{
  "dataset": "acted Russian speech (Dusha)",
  "targets": ["emotion"],
  "moe_every": 2,
  "residual_init": "none",
  "muon_scale": "match_rms_adamw",
  "steps": 19800,
  "lr_schedule": "cosine"
}
Rows from expert 2 of block 3, named by matrix and row number. Rows with one number belong to one neuron. Each number is 128 + 24 x the weight over its row's rms, rounded and kept within 0 to 255. All counts start at 0. Numbers have three digits each. After the name is the row's rms in percent of the matrix's.
# gate: expert gate (model.blocks.3.mlp.gate, 16x80x320), inputs 160-319
# up: expert up (model.blocks.3.mlp.up, 16x80x320), inputs 160-319
# down: expert down (model.blocks.3.mlp.down, 16x320x80, transposed), outputs 160-319
gate.16 099:141139109144095111105112146098126146096089141145100146133115126142139156112119134125127114104105153137096139144105109192072126154120130160123132104151120067160132104109148123122141176158056124142170118157147158120106155099163126139159143107136145132107155145123116137127132124110144112163107114099124131154097123157137158086114105126094162099096131090139148081099161135149129072132148135131145148192132086155094108133157147060099105167080116139112114149083185148129134120117124148
up.16 097:098127125102112102133139149129123123135143141093147138143133136127132179096066128124144112098119133097153119118129109121173153122140119120147138149148137092139140156086102126151138115132155098144118101124094183108128139154146123110192156121110106116128138131148114153137118114139100085107158140055162127151125082086127132156149101151120133107122110141139130143098144142143142121143150112131116163022134106113123113140125099098093103066120163124138162155093110135141139105151180174
down.16 100:156093094137120121082142107144129090124120116110109143144118147120117124146102164132138148125117100119124091130083150148102120132137128116120126149153139137122080140095093127141170210116112125116125139151106133083090120124158103149120153135118162094107112131148154113143100153129131104120059142108115128125140162114119123138165115146129137103134105141128157168131156100157174126088106123099127129133149106124121101133082147128109135125143130167167080131156122138142109137076106125
gate.17 105:110113171143105141127137108159145107122153159158097103109130134129098156115149097134116161130149126125127153129141111099141126101121155149137156105123140125115134163104119146095132095129139193148093122165131117159111102153113113120135086114090111077093121104130133125136135136127125099110146127191155127092126136139117153149132165103176157125184120153111123134129148118120137110131120128147089134102093127133135147123170150135133094126158125089134140123159157132089085126102144142
up.17 105:128130144132169140137108157165143170133083113072123142143116134159179170129159179144114111129087103141137143117104124101147109152114104129132099117129127148148144117164115096135124139118169087093122110149092157111147146120131152154093136125150179142113154120124120133116143101141105154111144166119129136136119112130196161134135124125146112099085127130108134139124080155124124158105149112116141142137185115111135131124100118070126102151095129144116128062113145152163139133135089130
down.17 103:100137137144048127123160135143133116082131125120106133108100124133126114146125162113123136054089122125144155125084129121100088138143085071163127093142116158114123121120127126123105105131099152142128119116089125088108101090102160154118118137130134067138149129143131164114168132111153096124154119129147132161131193149163193128117093090151112096149107103111134148112139134141146156110156142167139181152162097123080155141113147122113113094136133158160148127121113116131110155099094135
gate.18 095:181128111148082142115140137145094145131069122132122138089120150141137102143165126115139151110136130110153139143125126114127144102106171113129161168073131112094156118147166119174134096124135152089112129105144107138159133095138161171132115110099157143112100134120136131103121098143130178123134087149161127121168152156156135105110103101156142125131167162149118152126107162121111195140119135105088182062117156103118116125139137104116128172192139155127159124156122091134110151113113106
up.18 096:193136125103142114118129107120096122124114139136151149177127160120061129150113183119120140142139116151144107137109124131066123127131112119132138178135124164089150139170135148139117099116134081139109162157123151135118129111139166134128117113144099118147142115075086127135124133140140134117133095145168105143172123126127134132121160140170118134086143144153123108118106127115147178152068138129138126124133135101150142123098110105109125132079103128148129130119107095105148121115186113
down.18 096:127121155137113139100126137139110153144103131122124102157090134118158113133164093145125132165131114156126137153132102086092113134130137142134154158133126125120125097078101163119139130089163116138153171171142124099112159127121140158100133105123143128175178154171144129096125100100159123146122139115132144128127137095149122120092133143144119132143114142099106061146152142150098137138140135121128110152114145129157179141137153107158165145123143107150143131133128129133132141114080126
gate.19 106:129137162146164135132124148109142141127150123085125106150111094103119148106084179106143111197157087124138141135146075126144116155102146132146124075136105097135146114141142126122119140130119117141152138116182116133120136122151130120113102127107179161113084140162079189101117169126132109085137108058153087149126103142114122116092137127158112112109124147137101145118142113118131109124130123139174171117110162098133099126123129118130127169138134121142127098077178123103166147091136108
up.19 103:107120129114117122124126135145111126133128150109108136092116130123152118134068072133097136067123147134127119121141138143068154138179092133134136143106111168153086128136097136144126112141140136125153163112129119162158110143122099117122150141150095115138069109109115109155133128128150142152153132170175136110117132092108112142118156177127117108138167127122166097136093165154125141122183117138122097155129142168118137136119116174126129089160137127097133162174112132098111161144085099
down.19 105:105098133109143150120135149168112099136115122150098108122127091126106126175143120128140101143093156171135139118091128143083087143140175113133113135140117153142118133153069099132131174117166184141135106155093119101137129147093142128115123174159097160098111184098135118149129163116126124137108145176135109145140165156131171122135096103115124125109108057098183109124146102115128093139168133147140125074178122123123100106112120185140162147118121121112117098163125134121113144115147109
gate.20 099:155124136125124119140096164187112130155155141144114114158145091096120155145101100135135159117173124128111134084118078124164147082143135158097110123083140107168132119107116142113141106115127101137107160076177112141143094113122126139127086139110136140115083127139092165134103156127121152121135175116139134171111122082141120144118133106172140127182138167104110159123139115123150117108167134131160130154143110152139132119133142104116139138173129110152148106132103155160132114099110142
up.20 101:125144120132104115116149159089130105110141123103109128120114134087140128110113115140140118112161109134115127132172123121144142140216109110122150132101145035137114115123112119135147145100122127146136133135186078123122102131113120107115050122124105158194079158120125127133168129146126135103116123129155128166112132119134131135144139094107140158141136129108110124080145124123116147121124124156151120094155079124146128133143122143134125159080146121130115155110131141118097063150111161
down.20 104:137107132146099123120143077145152121108088091130138140149085151084156126128083111116109139145117119135124151129139116122093148141103123129094128164164140115132163185130141086123097099105099125106159131097089130144128155120121149150115157139139100137189160181129098110105126151138136131095150089168120146088106122129122105115100134138121151104172129103147139124138132113082096161146122142182141158120148113127099198110110059141132131213132127155110106138086129124154145109131131128
gate.21 104:095112163136144109150108107102099138117160101107114118121160107156129192122115121113136161121184162098163131108094078122126106138137132177117108147112130147077140146112100103150117115139146141118139153124103179145168116127103134094077109130123087137147115132121111151123118148110108103129143201148113108159143154101113108148143125145097129172129135160136111116141115143144134106181139137124128157115127124137122161128135138126162106120115129155101133088118139109093136188123139134
up.21 107:070130141153134119125094095086117118136122106140109127120151145149111198136111116121136144121197152108148133095063115119162101146135110163120117140119149137073151139133074140143137162132124145131086130120066167115169137150080113110091090146139112165159141135129112147113121152120115104149147185108146118149175141119148102173153154142114142207109132159113115122143089141129173100137124137129157135101120168125132152125150132155166133138121142140130124092101135120081124152109154144
down.21 105:102136119135068127149116147119134140121096125118143085143152176171121107091132142131142136165139096180118141155118107120093188103116143150126152133161142113140127099180144124120152133097149098159132135129093152140117091078111118128123113117147145084172122109113100173164135101135166165146130103175110125135112135114129084121102118105127122121135153124138078110127120096141107169123080121120138140154129103143110145153168095104135125114129137111116151117089133114146150131123159121
gate.22 099:094133104131108118115128156117133156142131138087179117148150131188119154117145154116155126167172121127136097100134104126099112164131120139118137153103126209048122117123151140104123101143111145126155154198147143098107119111136108159123152153135130154148165143139143148111130131123117108119137108050118169155126100103124107086111141125165112161085140065165138107156142100139139127136111135137103107094106147142150151124151116093120115131123162120138150137098072115093108116103144143
up.22 100:097127130113124130111172213111101123137158119143152129148141162158132135110134121124147140166148138103108119122140146118092113143128084130138102150126101198087140133121150117125148089145149135104144138120122114157153142095147103136131130144144095138150118116129137172108164094152105124132122127089100112150146107152100103110113122122128129134123148071167157150159151085152178144126143110135091120129154144142134133128133143116116127147141157138144126139096123089122120133081122101
down.22 100:115131149113099115106114151116132151131160140129128147102109104103131085146103124136125151132146128131154148140142111177103119073114126205103113145112144127122134109119180107099170159111135115106122204074137130113135109123109108155128142118135098127059162154120133128128177117144112122126141106158138132126140173158160132102142120101103082139123116154145122113109142113072088136122090148099119141112147157130079135177120104082114171115132177137146124122153122139092150118138126097
gate.23 104:129142135126131135135129130105119119141101114134096148106105121109109106125156168130133133119123172129129123128194097099133110110135158124112143164115082098107122127155137139149108103098119131168158160148105125142089160116156119125103100125118120117114092127144168117132160100121123120109148151141063137123154136129096129151127137088121102119120134156130128123136129069100098140043151154116119121093138205130088125129143113134148130133141102134157178113117150138162115118137087123
up.23 105:147112136135090117111129114149145145109145144144156114147149131132145155140125068131137133151143095126128128123072153157133156160106114128141126100119168159094140134112147118094129135158124134103087089109146150123133105122091144129151121150123135128151151120134100137135121167152128140145127113098177152121102123139137137099139129163104141135137134096103129124112095174130126091204087114120136136124120079144166118130109146121118105139139125118101084138133115127082137178130185133
down.23 099:164160154136183120149147167121135161117105090126139104133101135142126119131152108135081131154100130138092150114120136090127108143093126134157135146127110158094102117122132085153138164115132145142152144140125104143124166111151134163111156133111136188147093130160123158134127122159129153114125144116134123142134182126148095151115123134135119098135119149167118134147149118095168124120139140140133122115159126126123145114133136159120108164115072096133103114177134118068148162127132157
gate.24 100:144148156112121126117124137147143099148148128168102153158108100139102160141071149149136166124122108162167128141098141095132121125119187156151109168163109161169157107127101116122119141102112108102155155115156120122128113112137125115125141129117093113160107111130121128111094154123130156104143155156171130159115162135123119121103068080114150146170126121083114147137117101132079148135137103164138131210154124122113128115154122112114176150121168150163114146140113151117120120142091130
up.24 100:142135160131143137134108162133128128146110127140145129129106129140116173164105129146145125115103093143183133143110128156151101113078128145166148147174127165160154111103141126100118115094115113129140121126130138133139150120125141159144125146134082093138109096143135123109111155123120130167143180125149078119131166123148130192128098069117138143191122115094099114143137109128082123150100107148118132201122141127114112113156133131109146182132145135137132068135124132130105125121129112
down.24 095:115167132129108150097139122099135154164103129129119139102162130150124109092112097119117146108107154154104156157148105118153167121139143138173088134113151173103133135145138161163118125142139154146115157144112152144153096135129101114156172091128140178140070129111077112171113160134105135094160126104126123166114121143105082108167131141130153152131146098139134110136154131175141106165126118113157147097123115132139095158148162161152154156167137132087116163064122124152126135131141135
gate.25 105:090136148141129126140120121160075159130132188147111120107122163144162112151109105123128119087116132108127132119180117128136122105144132105131125166131131100113133110164073130130115166116123122103143148085098111150082111139125139100106071146146131132147179129145105169140121064115141132146119108048126138120099121104147142121102150120085131091148125145133130151082132129142102137118110122110167118199147139115110116140123123095078099157127112137142105158140110137100116125138147128
up.25 104:089128110141152129140154112169108173127147143141097125110106165116106108153081110107140130116113165172094127138152141095097115132141052120136111134119150175118102110169107116146126203089109156134128145114108115109113134120091151143147104162135116135138149151117143145127133075126142148151106091039115167109138143135147125138118155109090133109110099156120116136099137110140122163119122145109146110176150149154100106139102121095130152161163094123129110139164138116107104114144115148
down.25 099:151117159125169133143103120107137112146122136142113162099134201139104103130148125116138133161083139149107140181170113125125146127136089137090121100130115118147173085143153149117089136128102122105114117133135147114081165116143119128127162119138068132120183138140136141064141093158128120126105150069125125076146141136115135111119126121141130134133118160113090166133136148144118152166134107125121126133096139127131148098128138109094172073144151118149194119133119117160087087143135112
gate.26 102:148148163142113129147106154134154170110095127178122110116115153111130132137113097134122132128090109150151082121105099127135190135128154112120137151153113123131108096178084113150128112130137105128157115156140135115137106118135128113107104143128087136096096097137110149113139136127135180086134128145139159143104131095107125120127108065114114076166147089116115114177112116137182118123171132136141169127081130130124114138133136091098111098072115101115139130124092134095138158142130120
up.26 100:099114111117087131122150086098088130140183167098124145131159148148111109139100164123135134119136173108101113161163132117141085128153079148138104154100159120143133161129152149095135149119158181165136099134138139107089126140117112134137161122137125148179139164126099122139131159143122106131126118089132164131184162123139103093099112183137130149124126138157147155073129166145087156168087117127127123125169067138135148136130128159123118129190114154103123125111132153101123097129108157
down.26 103:113149108132146125138136089122123139121118130118132112113145158070099107107114130138163161147120127147069125183156134103108077074137132091105157126151118091138111126087136138136095102129139163136093123111114108123111136138109152116113126095115107142094141127131108144095190080139086158125127182125133128122161156110141127084118116135179085119120116113146077116132140169102090144105106092137135109092103114129077110156110106069116160155159121091149147087106128161162145123108176117
gate.27 097:108152143138161132124178133141124134109124165149142130150146135144133113148068133120123099078163131118144142165109131114059146105102111141118144156151141141123116155151150103129132105108154109097115115161130119139167086157142137143105138111131084092122160120161111117108164110155123126146113164140109141092111136157128094049115087089109125123110143123097149141110082127143169144118128154123116118093148066152103112139140091137117119138126142159178132151178148113139154133151084155
up.27 100:045136099112139126132146112143056145105136073113132121117142112130123138152085126121129129116154117121116161118117153134131071117122085136116100111144165145129127137153155147118132091134168100106127117133110161130128119112131142128160134112151176123116088147124096098130123126101130135176149156160154136114096128124125141118119134163137124089086125137163159166120171118148120075148133121124123100081140128155128133139143123123100157158131138127135043142126140114131144135131101140
down.27 094:133130097149183139148170138113130092143124124117136126178121139114160120121136124135112103120155138083157116139088127155194140146129099134098153139138085163166161110121081169164133115151112137127145119113084114150086158116130089108100106113094117121144120129124127126079139100127101147121153144098114146146150139112067118131146127083143113114168138088119188164122088099101101135131119104128152126117100121142152102085153163130137095170140086089133134149174113107097124132145073141
gate.28 099:134125100150119136122123102135160097118121147119113130134118121136094128119143112112130129137082152173159117130077132129094166101111106142127110172104131158136111142146164104127134163122123081124148114130089157117151139126122115137151114119111118111121118160163105140139099172147164118111120123090110137119155110122136133156157101090111132134089099150106163141080153125134123094105131111102150124116126140098155119140136110107108135122087112172170151109101141130138123118132112117
up.28 097:138139179107090116152134146100141137171149122146133113130151149101158120104056136143126109144151115104145127100133133170110065101138183126139144083151112145121098142108126162137137133138144094119128129171138140127093113125146132114123135160141133169118087105094133090137148142120095105159140124163152107152124169142134158162118143119148138099191121155142132124163108102120121113110111132136151155113132094156125128118108129153171092154122136108093100139117121119116159103123164100
down.28 095:143102166137131119099141105154135123128149123105130114158138109122144135169137157134089142146117130156152116098115122073106137098149110080110180136128138123102153132142121121125082090123064155116119113147062132101139104159106132153153123119131124126122117116151121107127086135139083082139130113099113129143129174183138146139139114117106145102139103092139121105145139137163109128131143112156139152126117100121123183150127106113057166180105103138142068148126129138088111165120148107
gate.29 102:151145124124135119109111105156131156108153101120169138106094148124119124143085154130138109116158099156116157139173128106145163131153111104124117195080150093114135122112151128152125135138140107114130158105137123145035117124132123163127135132152130154103156113162126136111126170122134146078122125108210120124170143110138120138135077094090135106118085134119125142095222158114132159166126115159107148123139108137134121121143136119114116164141134130140098113111139103087117110123098112
up.29 105:154132099122196118117110082142161167107145090127172133115096161133123133166064181127127135074169076153128116130147126094152186122141145111110125153095162091110097116149146139151126154146124122107148156110138099126060123118129115129118109139191159119115125119140119156120133140121150138098121138124198140115153142123144120148118133093081143077115099131109124123124228125126150126158160128159096102127138119140117141118140121104125117171124128123145104098115122124104123122124121103
down.29 101:148127161136136111132104140112144127145146118141105188093143119155106117097150101123114119109107134121131140173141103148135111151120131079118155158157145116126077119122101134119110133138110117131157112081142144120070132070120152095146120178126111119122055136142164045149090079146128110126114118166105144058161134160119105120121138172149110164108137091147183130149126103131111132141105136129102104116126118132162099163171168155134119053152163127094113097130139090157134136134121142
gate.30 096:145117141122122119122144062139105127158086091106123128182098130097138122120113165105120111141138110143119147123145122136129094125123155138110155131128123092103140123098144152154120114096118145128187146109145135145145159127121147123142195134124161117164135139130157154100132153123129128114106126167139113130160156137098159133156124140152146106093146113101125106106126143148129116208153150103087147126086147111131097134118117123145186114128088135113087157151129150119154127124071160
up.30 099:138123164117129123130113108118144102092134172128122129052124128134101098131117152144130160124102174121138110141095124128101103152109147133122132122123181114123121142117087142080144117147186113135134114120125164128154132137136107129137141114146094177097122122106136105172142120142128124099154160122066104146129107117135102108135120135159102146158155161128148146158162139114067206121136128162088094141143106154127128131117105098133072135117121134125109133117169118104096132150126082
down.30 100:121140114113092120135126109109129159125102134145132112180142096142104149067106119148116147158123156170124157136177148119069183067074120109170102140145147099112140134093123184147144104104106125169102123132175131115184132131119110096101122120152183106145129114116168171117158154093123180114119126156175129175145146125090145159139118162148106136150114168154137104134120141151117134096091130124149132112137124120109100134144071173123136128128133135114099160133126159133126134129162139
gate.31 102:183135111112153127136109135146134106113108116167124101069131164101144137158178140126104126132121134133158115128151127116147094157138122156130141165114142145086135086142175155135125114117135149113126148154109143129124078129117122140113123147133091099138163125136177095107130122127141126091120151142073125131096098072115107117139163138061121120122114147111115137160057121122085154139122127092116162157121180150133134124120095131126089167101136122127109110159165125149150149129127134
up.31 102:130133118122173127109116178157126132124102102158109120088138145106121108152141153130121116118142125149152140101097139134116100126132128123139118162113139135103144076105203075167117113119146163121142122126137228152119138141140129162105105133137125132145104116093114113118130128134141079112141110111106145133132127110110149130132147150111106117099156147091147121133092143151126146104123096144118136152139145134149121115129106155094093169105115122170141132155126147133112148135069154
down.31 103:150104125140188129158137133132118136154105125129115085116121127136088134135162139121124120130084137107105166132147135055104141141145125097123128108117168103130153147095111145111180132121104146177090076150097132073128143109133122091129138086128093090140119090084153125110076108107120139150104115170131139131150124124106127133103122095138132101125123087121109135127135166136086159125164122125151152166110118128135162110148190188098162107121108063093141083106111140126135149104158139
gate.32 096:118117082090110136109102117118112141118110122136157131132132092095107092124128152141112149126167110110137108167151172093133148107129124109102116116123110085114128115144125125149121121124118111110133147100145122111090117143130078140190129148119149089147134148124096120140116141132152159127135109162244139136113124129096109103097131100142124112140119105118140142128167165153151092081102134118092151106126093128161160143142161131155130118144123165139140148130114121104106122135161124
up.32 098:119126104117130132121118101141119130110126110146131115123152099112124092121103129136115160137138122120141111116146168105172154112136171102110115116112136075119094096127122118141127108123105109095127138134168137110067129132140086110156148153128137107102162160130102116122114120139140176144141118167221145151127112122082090131113122119129113117086122104101130137137160122135133069089107108127135166097161102117145161145121177145118142130130140148132146138119115123089117115114170106
down.32 096:135158122120098145160160126127120104128102142138101138133097111140160114104132144151103146113146115111095140178164108117117143152127115121172113099101106113123094162101094138129113128144139120147148086151075087134151140109089158132151138101131115105138122113128135171132117059114089120152085163142144131159106172094120144149120127146117104083127152149127087140114171146096118120117147102130122107077120133114178132064138143157189125119129130139066157131128123163127145114101144128
gate.33 100:168124107144107155161141182108096131109143144155122112127114131108122117154115177107111104164158123104145120119139101104146147146147148118109168160134097131168139153115144165096114089158099143122123132103151099115144146155134152099093113096140091164135150140138108129118135132119147126141135158126112196089128129118111126095147128093152137086126102155106138158163089166139145124126150122142132128116100108124151122139151113122142146164138118126112154175135120100119098143095149142
up.33 099:198137108105120162120087144158180133147115118176143128149154132150115079133123137128108143120132106101108150106154079162092135143118161133121121175131115189120118144093141125119139121140131152144140126147149114124162122144088113102160131136154107131138140147128214124109111132117145143137093156129128161132149133142120128132122137100120151129123117137121152119108107129158190059074150135147154129114112140119161134134147140134144123102114119155089116172165145135152138111115126101
down.33 102:165146127128172135128131130127149112157109112117123111094101135124148132130137132101116133135143130087109094135134123122127189106144161128115092129110143134100106154130113160065141098099134145121141151140123120120137126083134094160105168088128119120110123143176145128197124113155135126123131119137148123159143157146100137138132099135124126155124149167149171106121106114155153140093167115118117136101121129145117141115171101143144096143145079132091127139173135123105144099135166139
gate.34 109:120133157146134103119168126099127142116139122096097147146146106133125122125132104137142105103125105116171156112136128112116106114156146154123129140140205101104122112115143185121120109151119173101149137103112160122164153122080162106168119124125123103157173112163118136133114093134133098102148128087142128173129127138098098156134163218116144125107117126120157089125157107116098113157117131113103135127147156110129112134070113113120136129110121122114090117138164107141154179144135130
up.34 108:115143135148092122122169163119089126138103122097128142173141130145155147132155090124145127138138164136182140107134120168141134127155144152129148157124159155102105093131157131113107097110114113109140136084111079162117124128049153139110094130123094114121180147162132101125132101106164162127146134144132129163131134129110085139141096193132126128111125104115145104180201130143135128153122135112141136114111150167099113133116139120135123091139118136155128103146140124089149158141143128
down.34 105:134102151154098137108107131132106150116141108144137136103132154163143134140161143117123144116153134116115132124130100125092161152124124107119144149104110146086141140133080117138063111106166114131132166126144123179147121122104139119148116141157152173116128184128146114139151093118133115112131107123124116160145136158111113153123120148108152140137131138118175116115101108124105132123105118166112141156120106137137112177164108125120083111140125133085086113145138109201089138145140100
gate.35 105:093137110092124111128131164134091088118072133175124135174122116149091106099153140132128141129105128151126122141138161106128118150134131142135137101117103077172124096126127132133142151097127138078164133096142137064093155111155134150119128140124142110118117152150162119122148121106139136174157111096110185153152138085131155144107068139095114105134142172107154123174142130113099167088135137149088083097148148132129142132116145143147143149111104116178137067155140103145147126154107114
up.35 100:164119155128157145149161086131143132170179143095139128134086150146123138163099132133120103115131109109113176119115154141133152123110131141134161103120168108144118166156109150122128096140110129171035107179125138182149134130097134133100134130120111168154168100129080108095133118125091148115123124138155090141103156182112085114111148108131134140117108133121097096123096105142123095194121112146166099167092144132125128133105106134129102095162151170082133152128145123093111131129143103
down.35 100:110101189126124135113123113134100130136123172104117129111140166142139182133113105135112058156140107158109130128137153131138126120131107104118138156150164129135104150146105113083076135150138142130147100103194163160118129169153122112117101142119153169078105179144140100097142122120152150143132138129120123171146107153151069125116124129121149091143097102134158125130111138150064151138107143100126140119132160131153098136132099132136136111126103130158088127105123098161117150155117146
gate.36 104:183105091146115125142119132127117123128136106139150135127146138118140121135091102122154140121125145073137137131142073129058149150110140130121136172126108158162138151161112131122144093159145131125091157165108099150143110108087102107114153124145103121130143125131150116138175168112119150136143189168171098136119104106112087120144110166139126153144102090122127153133072104145116121122164137116113177176113149129104125130124108164158116132102126142091105110118126112092134128100111111
up.36 106:119129150109170123155115100142132131154130116122103131100128126158161168115146149112098125121133136120111112139119151104168104107121116144141112107118126130111103131103140115134125157101125123109143115096124188114079165132149139125133120110101158117124129171123091144125116086161158136133096085142094159130123158138130181112123127095128115133136161153129137125139173188109153117132096126110146092072149120140151135122100122135107159107148101106198133129139127135184143142158145125
down.36 105:114151143115057116111125116144099163144133161122153130156105145143134146164126155158142095138136126151135122105087126150129094153122109142110124115154131075122105111088139134098114146132118153158118203136122127125152101197136132128119121136130127173146104119097087105097148100163156080139096145107120135083118104093132187073131141144115142094151140124071125136134147115138145119133160134094132121148167147111120142096090130116149112140125132132132134151133128143174123103109085138
gate.37 092:103124116133141117107151109138110094142147115154142139084133173129181139120172094118145109086132157076107108141095177125148158123091130137117136091159106105110147144136117105128129133162144125130166143143100119108185134116132143105145166102100141122114095106143134140120127133125148145115131123145089151140140076167155107144117158093151145167124120124119123124142122163131170093152172135096131123148129142168130086137140136115124111171114084135102121106146159124081096141084076133
up.37 096:077137123121104123104133100141085121121139109119138129125152171142182118114175098137131064065126155051133115151105155180143126135089111161116128111186103119119173146127101126102134130163125116117157127104143138097133108121141112120147135121125131128114155116147156127119133165123132159123134132201135139118134098188114134162102150090134147187131144103158110089146111140122165122126165146095148117134106143144152084130139123125160100130097106154145114111127173153115104164093102121
down.37 092:150092154138150140131100110133106117108106133126110149139158072184117112111165117128140091121109092089127099144109136156101128146153134194088106107116137102190144110160149137075099159098125154140086128082158091104084100116126127120170135161139153128068110160151135141139100183134096155138122150081117124163123151137095159126129153117119118086128116154129159176140085180164122146114129158148093126104128136117091087125124114121114145074140139140139095137128130153073141138181120086
gate.38 091:106122096151118130135127176120094116141117113146088121170060125145162172128156077115128123142093134117102163127119103160168187159109079091143154176081128127134154115149144148135136158112157108116154134133086102125058113085170140086136199140126129104128150144133139112133114138096123092114122112082120139141118128091136126081128111111147128099128155118160121148163197138130167126099152136120156129119124118147162127119171143124109134120113126139159112104121092126173133133118152154
up.38 087:170115162106137128112124104094181138132144165101171145122166126131111089128080197140116139120123139142130117133138128150095093105167166135125103065179112125156079145131074102138131126119148126142115142130160119119176139144126128159141115111120108126104142091095082119131133096117127120097182123155131134147172142156154140219129129164123133128129106092128148106129097119139098142129102114148109113102137140100115123130105105130129158101112125098093125136160154120113124105116113104
down.38 096:140107166088124136122117129148120150105136104108149107142187158158143201138125137140124161134075127089187113136123110154110158111089131082089167132096126104164153109124099119131137170137121137140115099119113131139186151087147134155123133105120161168070124106165143151149140146161133150181120125104136129145136166135124081116122127160170158161127149180120153111149135166106101120139153127125140124142117126127147119158107146140133099114138142149129110122118135128137089112105148151
gate.39 101:092119117096150117123128126124154129165112137121146123142122125153140109138121104122113102121107157100140123115113151122111138144104079150117120191133153171137152123122099136100146176124141128110122142074156094115117113150087098107119171129138119132071094126159138102123078137114137148160133094111093161130113111135115080142141155072111133161127118153154153111141074133152133132112109153125168155165137091148140082107134100185157126152122132118165147170112133122149115141108134131
up.39 102:122124147120147124133107140124187093157123129124180124163121143115086135149089097138136145097121137140154132135119152180147100126128096141112117123185094139169100162135081142108111091123110084100088144126132156102124166154097120113115129135146124159191113110131106072139144186131131122140119174109168148134092139134114120150168085105115107128145130192148098085118151087131145140184094125140103130116147105104138129133128140145136125098093105124154096106117113121109117128136144108
down.39 100:128178103176143134110128168072099146093155155117126151216126154137132166104156152131136135124132100126137119100124117104142149130094117103134149111106123158160083145114134110114173079139125126108139098168147160163163164123152146169122127177179141130146119129142137153133118161122097106163116134143124100128108154135127115160110115169139132103160130144141127124122137107149107108157109157117149083095111077111119151143120130168111122171113163131159138096134135126097109166125116114
gate.40 098:156116120132114125102190116089147146166115124097119100105105151135100149144144181120125161104128137208091128160141108101131172119105118117113148138127139096137126146136116087128127115136126168140109133080167134103116134127103165104113113103111070127171171140151137100121150139127116173098126099089163060160111117160138133123113073130162117120096138139125128127146147107151109161152122130129090139149085109098114134125144125140120143088161139122114092095145128138075121139121064109
up.40 099:066130138156102133110166067096150129127119157150129130119166103140135096129122130135114184088131145165138107129114129118129127142093130133121146099104122109137107152138183136147121128125137157123074125084126102119145135092130153132144084112134113115136141144153158147106122092133101151141117091121208130163102144127128086126119031166142113111121194176142134126170103115112069136135134131094157099158137160122153142124135107145130142087141146103143124165116136148113077132118097084
down.40 100:147167187154131134102110113116091170117142102118135164148109145112165134165115134156112176151099112107108130138089160113153138145124118144129123116081163152116141118124156123122117126184108115126141116099125129101100154149136104128127126152151122128141127143118130148148127143143147127133102122138142139126142113158165119089120130115082111138137095143106150101141135127127110141171095145170147152147152136112146110174151190127113116129106189098119080139139119104086091145095120118
gate.41 099:166126123141105139129133126166078172130159151112154141144132107140128150133047115126140122165157134136104137144117118117160167104122133135121130132161119135088138145085104142123146179157147083134139111108106166128118137112129120127131090131154144154133095119123150135131148147115132159136097147103106120099097124157155120116167114128096118145124135137116145141135140114154131120112068136129187136118116137119140131129109128137132119121098138114128150100112114149106129131123133135
up.41 101:112121097123085111148110167097144112110147115173114133095132108117110106121184125109133144121161111113152128127135107136128160125129153141107175142160114144115118122198191108102115069075111132151178107114121109105127137162125155137093158135087079115097145150140116108125124150146153132128125068124125124089126135106135120125144139158106128111109108122091146083158127142136087117157125127167146121137145119153141133128122123148127140129156162148136153127098143143154085141141110082
down.41 101:144119147127143150122119139126121114137105102115166180136135124151134149116165137114111142158133136189114117168172134136108143140158127133115105110116118085107145188186163125158120138137140112114124170114094126093160171161134147154152107134120157135120133150098073122078093070085144117139137161148109124129128105116140142117126121118174133183094126100131163152115121111136107138157117149138125126115141129123146139141142160135109166136139125148120159095055134077181152121172129096
gate.42 098:082134120161146114152149092142129169153183111110142096079130146133169134144079114107116122130118131121103127132125134124132123120131065113104129112132145128112093108155157079149134115116150182153085113120170150119144124104135125097083142131141095110082175131131158152147152097105118101152102118155163144093162151126143145124121132122138170134109131143110135136154098096146135165158096134127155167144120117121083128134137134131112146114108172151147120177102139132114127178096167090
up.42 097:109128155147135108134154110129119163141163123101163102072123134160183152120052115123114101127109146150118125138116158156089129122096088115118133131122143139122133113142114093140137119111151166129106138088193170140201134085140115132114133128141112133086147100135160151139144125118120102162149119136139142101179143109154136138103109131105172125131147101124135104162133118142123127180070142135133166133118105129098130130089116156114136118083147156155119174113155129113148174082141078
down.42 100:156159122130132153130152123144142096114073130135165161107112105137145129159099126119159116132109123112127126128126120149122147148113148155103171100117144142166134079177148145051143103172139127145131106103166133095116116091137141091132099104145091135187123142099118114105126087119145109125117119097125128140121051138157169130162132155142127088091153074127160143098158131114134102105137117107154117157095123124156116144129185138118173155108100120094155114100133148136143114107142127
gate.43 100:151124076095132125118128126126154163126169117155162139136142176117131180148164138131125104112152126125118129118119151160137122152140106143138123154182148134132097124128140142130141111117117159114132112114118150108070134119117140138130093124131079112108165117102076102121153146126126115107092169089123129099117100128147137107126147137107131129135106113128128145139081096133182100166108128138149124135134126118142141137129136137132155112115097098087127170087167090119099130138149167
up.43 101:096119136123099135142111172149166159100087168112134151131135130141076121135103120136141118157116095156153105121145119131135171130113120119137093093184050104074109140131152125143140136142108139122126119124176069149132123140134159171094124143125097154101101115113129160141129105120114116138140177108105106127179137143111129164124117148106124137110146104117147097181152092147084110137107147139166102130118147135112142126152122088147134131118130109164135094114134129154094111134142155
down.43 097:122121093119103145096113154135110150094133118130117104123090115117093177147128138113118105117150122115127105161139131096124092111125121078121136154153117106149096126144129126146125073147103109130089181133099114176132163143118144150120113114157165111111088116133123118150109133128159061148144118155139136091141172101141085124107133168135102133184124147143105150122086081142141151134093122133109124157128077127120166109121147107115111162129120123134114171091141112123165147194096136